A small contrastive audio-text model, trained from scratch.
Model: 9.52M parameters, log mel input, encoder moe expert_choice, encoder depths [4, 4, 4], encoder widths [64, 128, 256], text encoder width 256.
Training: 5600 steps, batches of 256.
Rows from block 2 of the text encoder of a small contrastive audio-text model, named by matrix and row number. Rows with one number belong to one neuron. Each number is 128 + 24 x the weight over its row's rms, rounded and kept within 0 to 255. All counts start at 0. Numbers have three digits each.
Before each neuron's rows are labels from the 100 texts, of 14848, where the neuron reaches its highest value: "tokens" is the input token at the peak. Only what is clearly more common there than usual is listed. The data: synthesized solo parts of chorales (CocoChorales).
# fc1: MLP up (text_encoder.blocks.2.mlp.fc1.weight, 1024x256), inputs 128-255
# fc2: MLP down (text_encoder.blocks.2.mlp.fc2.weight, 256x1024, transposed), outputs 128-255

tokens: "#"
fc1.451:114151147123105181115122148146108135108151135088120156162151190124155128186110111100101140135115125169153160147147132135112149122093086122134135113137103130142147131124125139133084111131116087133123080147120091107146093138117082130124126128113128152175131112144086086085113150113110130117128139130123139148163093118115110100130111133119130125090146148119133140108163115132121109175128
fc2.451:155157107108124102175112110125114148119122099142146079136157108121128114116131169089138124137127076059161109146110111143087133136111146161160141139107140166084118146139116106141116126127130134146113122153127116131123147141106151143138090119139113132136154160130119145130130100136123136138113164126111100171145140177076137110139131172153127156092107101138136116137099128167121087142125

tokens: "d3"; "a"
fc1.18:107156111094114124141147161173140134144121101115131133115146137125149133136145094146147134139133072132131122158121145129126130125111173132099110125119167181083111141143108125132151188144094131143134116162127145133165096133159136147124124161164144147139103163123101122150105089116148146116152104105136138141143117109094081139166172133116117137157080127115162095091088127120152079107147
fc2.18:101110126133100130143124136097143134166148175163082143118138152124092094153167170103154104128127133144097142105167120127140150115093128119097114140069096116123123122139091125072127124139114194186139109121168131115119090152094118129131131156156102108111147087121163174144150125160097124127121117118100163133104134141106157151138132129109123144162133167169145136091074084137128078092117

tokens: "5"; "c"
fc1.611:139092160127094116119124138142146118090114120160159112131135116146100117204132122139123122139160127163082090164107123134162119158120085107120106121177165139112095115133131090086144128116103138135117141139129151107172115123095137130126165120106127153142136111152111103119121099123168073106132111136160135103112130146090133131169117160084155123129083104113110132125093149146115185169101
fc2.611:094129113134174158126115135114111127095132120147087149099111086128145164084111136133115104129094104115044104089103155088147129122112163143138154165134102102158118187090127120110151120108151110099121142092112132124160114162114119130156145131086130106148111111078100118082115136163104124109133152158149124144164123115137134115130138115123135136149135166122094145092155115093104117114168

tokens: "d3"; "d"
fc1.356:124123160105140124141122155136098091092131134140130176100136106123154121141181132122096133160116133143114140115126153092131094147098150164133134116150165125129128153173129114112147113098127108155072109122114147167138152105069083133105137175101147108093110116111093087113090144143128152159134112112113121157135091117167157139180126143084170115109136125155125098116097136138081143143117
fc2.356:114130094131160105112138118166143152119125150141131132063121157128131114129183142118136120158132108109133142153107133131071088122153135102140151142125113135108165123122148144185138083135098111158128150128143121161167107129111156109118099107123170148101143092091129158147113107105149084164142161117151123116198110130139181124123115165110085083127130115140098135195134115143118132112132

tokens: "f"; "clarinet"; "3"
fc1.469:110115099080135136142114116084181121152095154103176111142151110128122209105131102104134142148136138165131127109120116121126154124144150096114154100175106139137156120137128142092133135148090112119105101160130141142147143144184149103097110110137132112053132108128136157140095117092125135144124125128104154121111128141108099068102139143155089114153153080179103156143139109112099115136107
fc2.469:134098078121155159120137093139175118137091179138135148120167137140159132143135110132092112127140117096158125120150129178117172104112105109104128157152133172076139111076186115089110148136102172104113133140119114114149121139108163146098103138100107123115109113164167133097124177161143116146113148138093097149152122116123119108129145085150118150180110080111157129155151135117135140099125

tokens: "f"; "#"
fc1.416:130113109126088132117115145098093133139135138100166154115123086135138138120133139156119108116165133114136090123127141112100162105138117131116092139117118117130123143128139142136147164115076102149108083162157113118151135098132141143157115149106086141129141158137114139158106126130126134091136138111152142085150169154127135121117095159096130112133129147146134139114090094133128111087111
fc2.416:182131138177105091158130102137146123115117114140112156149090163155107137173158095091146100121114109137097094065140127118140138116125145174178117144181134110120089114125085128097112119121114177151131107135137171138156176113113086113152122137152107137155112119165098148149114109120132111121122133140122125156102138143176144109123134108090067109143160153103148114092142120130112099093123

tokens: "c3"; "c"
fc1.492:123077137139118118159122145125119090146144147131118153158140068156154147136136123139127126134117127112144107082105082135108125150116175125155152147112134114112152138155130079139114122123141164119140126142138173140187117141118130142134127100125149130157141085096099098103113120103128157145113125112204132120164085042115112110145135166122115148104116161108116137112156115138133170109147
fc2.492:115098137118075094149139128134152145101108145151140094140103106148100124153141095130143137092152139098106149097126147143109127119096089147125098124108145142108136164105148123096061108129122127130131123073135081068162127131111094140143190117098149141090142147097099128142124083159112180108135143108118148127127129157105135153127168156168144124180150139129111148141113164113088141129086

tokens: "#"
fc1.105:160137106144102142166136151093152119116150112101109126175128121071125130143124132149146139129110116128097133126161133116147119141117133140138136118139163164116094080109111122104120115133116142093097123151133102127111116090142057155099129090120078096146132144130114092107134118088102118095111079172130104122120114123115131112135145104163106101095117126097083127100136163094139136167129
fc2.105:110122132104149181157114129094120137102154131163092136073146123165130119083071177162066126117107079132136146170142125113133158172130106119135140123139136095132180137142152122134116170130131121123146133118122102156116128110157149115142126129110108126122171120130095107126134146150153122143124139125129129155134132115109120111064122153139089167112144127119089141136115089166107130154140

tokens: "c"; "2"; "c3"
fc1.66:125160109141183106097151144125105135136165148106107149120119127157115118145124093142066142102152136110114112124116085117132118148122163119136137106118124168140128115105094108134107118139118142092095080136129114116156075160147133141165143117138103112083114103098128151115099125127131141103093125087111141175114122091132175094130134127158121124148161119120138148138156132131155138146088
fc2.66:111134157122138105139111133160107105095149132118116184151122156114142137064124099115135152141180132117141139081105117151105175139160180147108116146124081139171133157147123138117106175133143149117142162117086118080166125109129176110109121104110114105131134143168131133092111124082102124098131147140092109148154081105117126125119119179149118153099138128138137165136156099089170135174130

tokens: "c"
fc1.535:113171152159131118158083084133100156124135104110093137117130130129133133148125107114102117127134142121147073104154091124130147105099173142118136111107154128160114120098152137176120146148138114136128133100140139120150155109172160115131145156130165120155142160105173154180138127124138147142153172093122138111045106129133135070126183139133150119139138157138116115146095126181144112113144
fc2.535:124123086142161091168104105124101161164121111118115118100144114151150106152151150128135135087150171125119101155173095113106157105145181126135160117141110107151134088082116085111161159129120095149109131148163102149124103110132156146106112138113148110126126130166141111120166132108164114170106140079125121089066086153131149117121126146145155144105104137154133141070151136172150174102141

tokens: "flute"
fc1.120:138129143097124125148140143145110153110125123142137091132134111103148140112118074190097111107118123164109152132075137103114154140141092134119146112129164101165174154091121185098116115130087180191124123097060135115102134132148120138127126091140116094134130135152107085127142109144136130114174118150121149147165131105122106131151126149099156137139113103133117140109167172137152125147130
fc2.120:110102117133135157136106128153132104160125114169124123131157139129085137156142162149117124136114132122135142101112119172124093124126113128074113148142125114131114112118087116143136150126159146084121116127109117148133156121125151075147146100129110142114106085146126117140135085162098142120148134120084131154168176136134124103124150179130103130114120129150124140166134141157169165139137

tokens: "horn"
fc1.238:113142079111126139120117135154120131176094115121106124114148105107120129141136172123143130136109116126140122089110154093148078110133116126106148135135181153130083170111152143090118162130144128118126107147135131121159128097161114176078100091123124133138090126144119099108137119167150120169142141124081153071149121133129176085133078157087145155136146163140163172124126182139138156156082
fc2.238:123100120126156108121166152128150074165139158153135172145115127077145100111111152161161147105124106141157129125121119166111110122110080129125133120091146103100133169147119132156108116097102096090116105153133145143125137114145061148143183128129115114125163163108151150154138152154107083101093142119122112122135110106082102132120091133132143122104168098121096120135144101108142141155165

tokens: "horn"
fc1.214:115136094111086138118120144124106106196152081134148156095111136124132113135140121113123176101148161164169127112147153095110127126122070128132152151153176106126114166113103090126095163140107160127171136097138123108168159163128094149081132075088132123116152121154154088127143125142129140155157139105142136118118131124084116149124129128076121174107095108106174141144145101125135170160159
fc2.214:088157112136127085125133144130133146096125186158119113143089122121124111109083115151100088111114126128145153111120106148097159102111112101156140128123103124089129128144124108096136058146086101119121155132094141119128116115142118115093119124093117142136125109141166084085146076153128107082107093180149130132104125125148124142115146169110167145105167113189134120166116144085131108142115

tokens: "trumpet"
fc1.658:181131134162194145131157122124129171157132143102151121162179149117127158100105162143116095112104161118175122117150081108146121163145142121136155111139112182140144129118130157107116190089132116165165158113109100128156138146146122098144100138151111131148115107139138123132102123108113134135109110185185161122080111099121107151133104120133145109138136072106157154141075127148110134117125
fc2.658:131145119121110109144124055102139090148103098091122097138155116151125156111121167113103131150163129093177132101127100134114139113121120101122151139125169148115142096129098109116122159117128157137147088143109061139091134088137135097094121124116155134130166146145113088166113099160143087110106115108105103187125119119154107128162088133103084114088124125118138088092113167120108130100119

tokens: "#"; "3"
fc1.135:160129131118058128149088162117106161121149127165146099163106149162107097152100122121116135101110074138124124115155125171116100167160124127156170122122136139139098097132169164156150103144112124147071099097155079140099119146121128121129116133109104115139136134144146083136156105144102151132129117152131124158087140144152112149141136123088185112065149126152093096138134174130136143155115
fc2.135:116118098113136139175159115105158098100156093101141168134134106094107099137140108126140139136113154138153144153106121076117122128142094121145065085131149118131146136124118121101081090108152169111163145113150158133084129131056149123118128131105143076137169135126099174105134164118120092091112135132146117116150116088091095130118103144155098146162136145127108096116148115148104153136119

tokens: "a"
fc1.613:122166109125179109121106151141100127122144107125138117131108077117143132130138122106122081096106128140108140107121130121106108095121113083126157141164151154134098141146140117116134175128128114172136101122111131135121152180126112115112113167136107093143152131132116127142115095146115141125175188147106127119080164093117115174155120167112082086121156140102119125088170133115094132152138
fc2.613:109096116148104142086127115150094098146110123161095154101129135125151106146124143160060151150142151110094102148118161146122119122112145184102089095116176129107136099138128157102136133157124133140109130123112150110148143155105106141109163121140102161071129109178121154081113136154140140116119114160105161109144119125124128134147116124135130153091135126130103126174105119118157114118139

tokens: "trumpet"
fc1.256:129146119159086094146133113182169109157120139141164110149148117116158117128124114139130180163092158144163118105124121142061111147155136143112118104191153114083082101152148141140157145156107149144135079146181118148140125170108091148092165132129165089152101123110131119132127114104114079088141164174147124110154130117144138153128145179158132119135159122115134145101076105117130142131141
fc2.256:109115102080139127180148125150082153136146129126141093156147090121114105112102123129162139160103103135125151143137087117107166135137133124142117091140093132102129137150133123117109116130109133155173113138157106094124130161137110129127151094169110175174101181082114118076188150124127154107139085164117110146133149115125148106123129101137129109099112156131118127144090140186119142113094

tokens: "5"
fc1.367:143085132158131160159150159110135089173130137140128099098168144145125173117115112132133099131141122116070173127101141090142164128195113132093097135127116157132148121074141136144113147166061170088149127112158103126147162142111102102149125152111149157117100152121118160129117123133133121158155106137132126135141122171130041138140123139108164160127163117138127098106156133120127105169141
fc2.367:175084111097119058084102109107146104090127093104134130155126101143096120170125116093165103138117149137123107104159157182127130139124117120127105125147121111112066168134148122087130129077145113162130149121100082125090107107114144087166148151130153122123136109145128112145118156092132076144094096114139141101101153087127167110127144136113136131144133136125127131101125152113119155121135

tokens: "flute"
fc1.39:090086180116112131114144179132096120171102148107126111134132116090117115085175134128107118116140173102125131112146111149134130109148137127105084095114112133109153163130106152142122113172137151147134125134112128138107109118095151149118120112113136116158123109187139151111159096126118149105117140124096105116183158126163136107139125145147112146104123128120141135141138125079100111091149
fc2.39:107091143114126143129112154136102149124162120158136164178158175166136116137167158136096116116142208133137121124108120130122114121184138117105128136128116126148126144129098175079146121131135123170077124098165114135127165146065153151113139114103116090149102147132131111164151112115097133141133153149137094125143126124108130122128134127131151148116160127149153132133112086121101166111103

tokens: "5"; "d"
fc1.11:119140095108144081149134129112166126128167106176128134073166104084125159110111124098150131163146116155124134115109167104140126143180146102112127069129152147089162154127153091143130091123112105126133148123147138138139145098123097134109140121122115115124148115175100093127141152148146124130120123151128103077109135152154137131122131128110132120098123153143126124120112113101092116127168
fc2.11:135138147100097143107115110155144137066128173115146143099156127125099136125130147142171166119169147052143136153139151098157127144162169116089111161121121136153110134101135141123154106131085165150110112147134103099119143125121103137130144101113154136127129100122105118108104137107109125110134113137157099131139090088156093121142120103153137131110074108100140091103112108160116146140101

tokens: "horn"
fc1.59:115118115134109168140104130132111122146105137132114145100170199098121135164120168092142114078108086143145148122098165116161113131145114129121146119101125119135102127132104121109131139110122103112117072112094138066124131080144126125149103101139127104159101099132153126092144138115110145129147090118100154108128142106128154118116120158080120142127158125148142110149103108103133157137106
fc2.59:101119107098150104088109107136107114111148106135141164114146141091162140117129091142140125133118144132116103156131130143161085111155137122185145111145136140090159117164096118138078078081117078089129158086162137123124117134159112117137099103103124154105113144133127124110133158148132119104132119115057131109160155093106097117127121098092105135098167112162141189126164168086176155123096

tokens: "a"
fc1.565:118130127179142154107121181117149170096130156136120154100120127093142137176089127135166140144119124145100134104147157128133184126131137115158139157138156113138146169113117149146149130151146095142147109150138151155112102140074127118140128134159123115115099142134116133166154087114150159130131111123141173143128087107116139107125132149066134130129133186166102173162116132124167149119111
fc2.565:148151145129097152139102108121142159168113182165110116150127101109127097110136126122106130097153102130090129127124119147081137113116125116100151170156109141107136174158132135145097160083161188144125130095149156125107124141161080140110127169152122128168151163128112138182116149160161125124171143131113143117169116151123147163151140117145114132109084113128109120123140133128133075151090

tokens: "d5"; "d4"; "d"; "a"
fc1.576:163148153126118123127084129150127134129108126160074131107107104135123134141138113121141127093091168117171136122144134123154125111130157086162187151154117150094159177090094114136120137178129148141100139139166120144111087173139140132123125153109088153121149133127131128128093156155096166094165150137148137125150116129136140123111130159116105125093104145160110125110128118122088168163103
fc2.576:131134151146139123152116144113122112115115138138145151110146138169130120115113067160099131120097101133139108119133152135076102160124089126112129123091089156106140140112127136163087171107147087099125148159059113108151157151159109125127116104145111103146137103100134132083101107135131140132120127152126105123176095162141125153138129142127110119135167140122089149170100103154119087148143

tokens: "f"
fc1.464:123179144065116120103114109098107097135153151129180078137141116135127119141168138109118129100108096137125120104137112139091168076155101119109152108104130135138137117062110140185132129141131126113154115118118128165151122122125148155143114170160159106173146134088109123150135151123152137143173128124125154155120159112125177173114149172132159108131120114110131119135125088091123143138129
fc2.464:139135112097121125152125153098120151152125163133101136143114155108111136150112131109143133102111112118123086063071090119110124129123145145139091117117138142112107148159109147148150182122138121176125130097118136142106089105110163125190151144139145142116135162106136145144116123123178110117136194094103120142121119148098118106121130161137155137113110146155110118110134165075156133144119

tokens: "5"
fc1.322:139096141122117176081143158107100154136135106168077124099154129163090107094118122120138112115119154171132143100163127090139106137136126110144095146106118170120175150134120070118126167159152117121092155130182098154120141100131136136115154162125147134066153194121142127117084136098106144109146110132134119119157105144119124103144097148114177101114118123114132094127143136085091131109102
fc2.322:152099120109114138135136164081078141116110124149134126142136127105142117112162213110141124176155131151154133089147153097102108157138136137168115119145099144126146128117119136148151157124125118112118145119143118159149137150092152186102122141128130093133138168152125144131126107125092166091117142133166166076095129106102135107162111155099120119086104089134116095095124112113148159145146

tokens: "a"
fc1.278:136168136116158118130109072155103130123134134136117140118109151159161122137117121112129091170182142126129145123148139134148136140104141107167110102099147136118109125120190118096119165189154125150141097164106108151133062108084151123120133125163169145137146185092110077178119152120144125122156138123149092132114148132107111148102125108154105116135169154116107096112134174098142157124138
fc2.278:101122120157106126133162172145153160153143116124105069116097135126146114157064150109085117118114082110153073157080113118135104126113148130127141123111132087163134135128112136144114124130128116127093150137127114127129175179153112110138152125177099204144144151142146078125118124135132112133139122126117155124176127111161138115140128131078145160122149096168113113127111172117135112148124

tokens: "violin"
fc1.476:078111143180150135165092136147113131117130127127164151108129125106116107169146151133159188119104112150155102097159141069118090107140163145088145129134185146136103134115134122130143121120115111152130139146136117127123132120131109131156160109166096106132131115102149148116141107116118111150153114073131133128144153137136127113138142089142101140125125104153125082125143076110161136167123
fc2.476:103117149051170128119137128140164139136153105084105118135128134133157113096136138126096094164126143135127159108186116125119135151130148150159106170109139134120165127135116109145142124124104149162164141119140102132127100116154096092123123123118160184126138140116145143171151113106139146176125147141098114134126106113100146230097140139117121130125179150132125140108152129117158163187119

tokens: "d3"
fc1.0:117105156168144118106128127149103117102093183118164119079123139134122143119178168145117149177162179123108147119136154102134121107129123116168183168155093177085132084148172122132121136134144110094121132123128136140115105140112108146111092137110092091161112088089123117156116103126139158125118140087103115104166155116128151116171118138150128116124153106121110118121121107091120134114110
fc2.0:125127160122108135111084161128159139116130136136135117121114150158148139128127164092103120135116163132160186196184150078139126134081116101151119140119145179112157116113122144113075109135119122127114104153152148186125147118112138089117184123127135141149150135132154114157141110113169100141160128096099153150126113143116155135114171124108106174169157088130110117170124146100154129137142

tokens: "trumpet"
fc1.245:114089138178110139144123138108147141127156149092106113135108159146154107156163130120121084124116139096105133136093152124128127212128159133141148122158105091155126143115126119130134157130109110142202125098106063094121141167147102151111117102154140148135105102142118103118149174106117121123091145168135113128120077121122112129134118120114155138116083113114159106099165145124137142160135
fc2.245:130128157130110075135116108128124046117140158144125124161133128134166125119102141112159085130133139106122137141109098148156121127112098138106166103121170104136105129141151092125140114133060114138144137116144147136115150123107145117102108150136141132138146136121117127121100114146129108058136134131114093149106098122098090134183129132085108136174118140124140117117134140107130152136170

tokens: "f"
fc1.411:193151148110118084115140091106152129111075151141167130126095126087082111112124138141098116129125132118133143092141151128143120153126114147129116114100117150126107127077136132140132124120146116136121053113159130115126129111122188143129114133117166099137134120119132103113148145158124157139177144148123121175106136150154110143138148185173160104095110131116108156156116150094089152126105
fc2.411:149154103127108074153114084130151105144138139107155096104121110132158129107159132125140126103091121126117104100139110126156135111141119122126152130165128123117130166134124133136102176148179152109166134153098120123167098095144166139049105108141100125137142143104143137123137092129141178108142171104103100091145158124114159097147154127110096111098126143101098152122159123116105113152097

tokens: "d5"; "g5"
fc1.457:178156120157126105141097110163132093113120131111110122133136135101140092139152134146134153116153126155070097108152160118122130139176144079146098096163164154161130130122139115135186093146100152137126140121110102130108122120076107117134108126105143123127093147119159146161098090085099106149107115108105117110155154092114117139129152162119173156081125201141115084132147118102092168144103
fc2.457:106116139081113135159125164117133156129118142125150121169121114136171123139146099137155116121104134149154155144124125140106124132125117121161121164105086124136127136110147131126086108108118160122102110113105089118111177195122149118107129134124144186113178123133129095112124173145143127120141137169168169113092167100115132127112105124134111094122128097108122134160149075143115121081158

tokens: "d3"
fc1.361:080173141078124150142105110095124114120110148053124127126144192137124118110076119121103131119089138144108139147137124100117143141087110144135167139148090167119168145132140139129121112118109161139126131093137155142170095087103134106148148130186099126121119118133105135129111104144126130131132113094145122137150136074130101092121166102123123110142139191119129148155125112148082137118106
fc2.361:140101117110094135146191109137069151137112117146135115108104113119125088114162130130150131117131147149081151094123137136140106125100154133135111086114168138129100143152119096110128129137142087107123163138097108140159115080139112080098114085113150129143125113149119169086128088174113111130105147119153137119106112095121138122112108125105103187116114122145161124105128153158125125133137

tokens: "5"
fc1.710:132147159171115172149148146113131164141139086128114138139122144134102174141129117099159122123132136153162166093128156106177142109116118102076139123121125115117131123096160133143126132152116144157095161116139145091132119124102099155102167142117137105136144138125114138108126098124135095126136088163091163076121132110113182111146088155107165092097138159081072127106137119111145124107138
fc2.710:141156163114105137071149138072152118124123123094107138178159099121110146101148114115131118140102080092099104102131120166147145147172098144142131156122097103109125137167101098103145131125121125121129154152137103111162139147106115117108123130115129090136138069100099138162112118130122148100171083170145138091092137104094126121122148101136151119139160117097133124125187104143125113144155

tokens: "f"
fc1.347:148127120122100148134102136124130149154127121087117167160161120149147117133119121127143152102144117175145121131146109108190111123125136103119150117141132103113123172138140115120138112130116142132153083096147146130162124148121143084147100121105151121133127146160133133092112135137123116117179118139085145159102175102129158101169149127074154129145152129080113139174191189099125155145112
fc2.347:104130138128105110137155135094124078156164153143110127119136129132126136154152120102111172101113123145119118102112107133145134134147145126182100089072090132128113140139076148177164106167135121133100173074143115126130123140135133109159168130142085133092127115109129135164161115123128136142094109104120101143118087114113118155079108096136112144108149109127137141148115149125128156108115

tokens: "#"; "b4"; "a"; "b3"
fc1.49:141113135120137145144111139125125142133200120125130133090131120108084127130100103137097123114154169159109095143127163130142120100162151122083177121135100144133121170129150144111141126125166107120113087148124158130097130128118094121119168117131129132136097141091121149149182126162135138126116094125111120128150122154146110126121132166163159131142126113096115118172148113119102167131146
fc2.49:171105137105125138141141105154145120125108137154090118127102099141076108103116146095094111149143135143110075160097128148123099113154107169109118150105138141088103135126142119105173113135147091158121115169125119137119139164154126104120115089112115158125103161121144114092156131119161079088133124118128138094155149145128167124114129142149146124167148144142145100141092153150097150172115

tokens: "f"
fc1.499:142127126119139128080145135090108112185132124119188170158145105128137137079104135138114163119172081111096135120154121089097137116125119129104089108096112125102111134137135135112154148157105128095127099158110122113147110158120142092148126199135142076167161149136149131107111156127172145126111130103180112189115112125143107093092142147141133138141077165111110173113158149140130125155081
fc2.499:175158122161135103119120114101135123127163131146128162132101160133113150162116163147126152107167160108093095157171122085118135103106106114128109114131121132140122116107119143129133112145109167163109121111141116138125149069102116156198152140096127154126129148138125126159121146172136133138135145146107123109123122158124113117116160150124141112117145136107089113114130108113149118098132

tokens: "trumpet"
fc1.606:169098151084122119143107131152116157110119133145120137091131115133164130125157129120112105137154148134121155146101116093108113127099158137162160132150117123135091116147147145105164138130122112194151140090076090152113115112121121129146155122126144128124127111132165134151127175090098148125142167145113172106129102174164139149158105161123142158142135101085118120146103170128157118158084
fc2.606:109111110125161101192132113144093131120126145135109182103123127122173118144130135141135149066067113142120127131118150082132092137144142106105167126127134146108115135088130108088140126149092122125142159111149134122154102119137173136127116115163144144135130092092105138100126101124126119118127133140120111108125141110120102146140119141141121139131125161098112125172107127100112133092152

tokens: "#"; "3"; "<end>"
fc1.758:086135142082147124155163110113134121157203149150163140144128139146107120137129124155124129116142115108153141103169160102156063123110178121135123136134125118130095103139109118132120120161092144105112103131180124151154139141101088151139190121118140152138121157139136074150117155130131157111133137130157116114150101103109155102160124145104114148178139126128121127166118157106142126132128
fc2.758:110160162118140136185125188117142146140083137153125152178119139105093121141119175114135206164128138144118126136126154114130124165142174161139134123144098156126153128135109151128131141089095082095128097172109149117180186118120119146126132146164139150096121129145089104169191109093135127132101101113137144160121163116133117127131110132151153100125117138137123157153126124114121131093131

tokens: "flute"
fc1.83:107083135115130106103166124113124115144110119129158113095135107104138115114111133121159127076176166165097143114077099129108112120158108147087135126124101095116127122090128140118099108150114127137098186137075146106084108160109146167129075121131193113130138164136168155139140110134149141079106153128124130130136166128088120136136133144161150170091105100089119138118147159146130103128125
fc2.83:084128119171123131140139130145145132130124139095106142183115127156115085138093116138101132117145149136134148124109106134107125100168112128132164127117107098171129127139118145150174122122118128127117102163120156129100100150100119156111142138094152106114095112119136137125168152125106153082127160122123111132137126139111118077121119127125123133088158096117168112131122160124112143125101

tokens: "#"; "<end>"; ":"
fc1.567:143132131132139104123154087108110081125122121096143143152131102083157140132162171079157168131132097136078136171120098113106102117131146075145135096140137167151126110116102112103131075134150131111103120169124110141180136115096135136163135133109097135147119187185141097135145144109129171142144135094133130173134077138101087134113126120176140129124153162116122098124115125145110148153115
fc2.567:099119107181140123080115135104162133168141163077119086113105160153130103124107146147119077156108100154120121150124152121123121126156128165129136147145101119136103108111091085107127094101094107165121131162127120154122126138182098109107106088165119101094144126157132127135124137142111131134127158184173114149127174117153144135102134132116083104127085193128137136137079150131132124146166

tokens: "#"; "4"
fc1.48:136134088132146135152100159105131105170150159167085101162131145127126138166091106122100100169087106133141148188150148112115128128138127108181129155149084139105117118137121124123133144110127179125104169175146120124138129106111105168132140151078122135076124154155099109143109152130132152117141136121078092151121115110098149099121163137113077099117148103118109124077149142137181138145137
fc2.48:112123147130120160111165158164147110112137101109185100130147087156148098113144157135173114087120094109118123116174099102123175172119087151051115099140147062129088107116137170095114115111146130080136104137106088134114129127135121134120103131149103131141120134154101161089110110141157148157142109129143135153111121150170116106158123155116113158173130118132116109189109143140135170114132

tokens: "trumpet"
fc1.186:115171103129157140157111129154127166189147147127145096144135177124165154149134132090104161079109118085106140130136141108104139131161111141139126167147116144145154152138124153076138150137188153140172141166142120093107105128116105154162118130178172120104074181147138152135127124088147140131116171109134125122121093144112131125137113124076144144162110156159142135131121161105152150127125
fc2.186:090129106141124150091123147116131114146125183132094128140142076119151123126156161132144124125112104125085159094153093086116136091166074126125147153179124165124101110137119103097130147121157148132121119116150093093087158192130107115095157137113109128144115123124125174157139110136142139156111106127081141101145104148116147108138122110145171161144079123110105136111108165118117103110110

tokens: "c"
fc1.634:160154138121104095147136130137138138123198134130155130131140159109100108108089065110128125100132141147167168125100108134150120145174100140102086137121065129166143148141118120116068115143116158100098142165129162107144151147160119103146119117117106116121133128147106101126116082138167100140116058132102153137132114148128131116138099156072136130075141108122140118126138105123143131119108
fc2.634:092127121128086106115183111120175090117151142124133154095069149099113118115149124111113097089154104130105135142127146137115154119144104131095134163146086135137172128121119182132160149123078104117118136116107123150143135111136122148160144059127135136097124160127098100176144098103103131130132108180130141124138147140108150115140109126121077084125120131115157147100160161147159158151173

tokens: "violin"
fc1.171:096110142145148134094101171094124145132115109132101155151116125152108113114148142085125086101090112119156105108121100173146147091152131126135145168122118152149129097120101069132112160129149158123127138104154131112123142085117139189117100151063111114106105135178103128126106116096154146173127089144120179129130099124153169145146099131108136120115155137136105099113158113107144158139117
fc2.171:134135164169121131087125160113100139119131114150071143096132144105169148157148144117090143166164094147127127147135115125135134145160113119175100158147140142116148084123096156140138120152104130091094151143120161132113120124175107084143156129159117096150145136118145120094112124120104117115150084141106135111137082152118112157132144138145091135139141089164146122131136141145151182161112

tokens: "trumpet"; "3"; "trombone"; "d5"
fc1.93:161116181141126120157113131125159139169147112142123142152133139093138105135127151162156132069103174092132099165098103149125110129135148105129093113140173110162086110154124184103139120127144111143133158121124101135121158138085116140133140171097129106100117131131178083123113130130102142120124187145136139108086123163144116135139133135158131129098141110119094091107120128133107147122098
fc2.93:118136117082135110137129143091120136120132102069158150140122121160113110136126104142088114132152130145166147136118115141134091132136107128131112148141116174119143167145113091124103114101135198134140096142136148145095136074058109120163107118166136136165164176135125165136140071108104110117121120129149119172096134150149109144123151072129116101119153120150155120128112083122126089113117

tokens: "trumpet"
fc1.524:102145166091135128138128111125176092116162149128095120117137137169115137123167155117141116152108132104105111147147154139110106136145126089139149158152118174088165125125114161107156133164114094111117136093112136101135144144120092106111118130136176136107107154115097138138130172125153131129108117132119136110134136110134086089177118163091123085167138130110092114100128173122110157120145
fc2.524:159119155113121139161104098153113124096123110088124101150138149094113130130102129053140162143122139136113144078103192093117096110127134136098121134123142114153118149117118092105157088085142116170114138145077093083113123110129100146139116133127112088152084093154110135162106081124119106168112081147124087177118139118142124119139151116100142119179110130111149135084113160129136121134118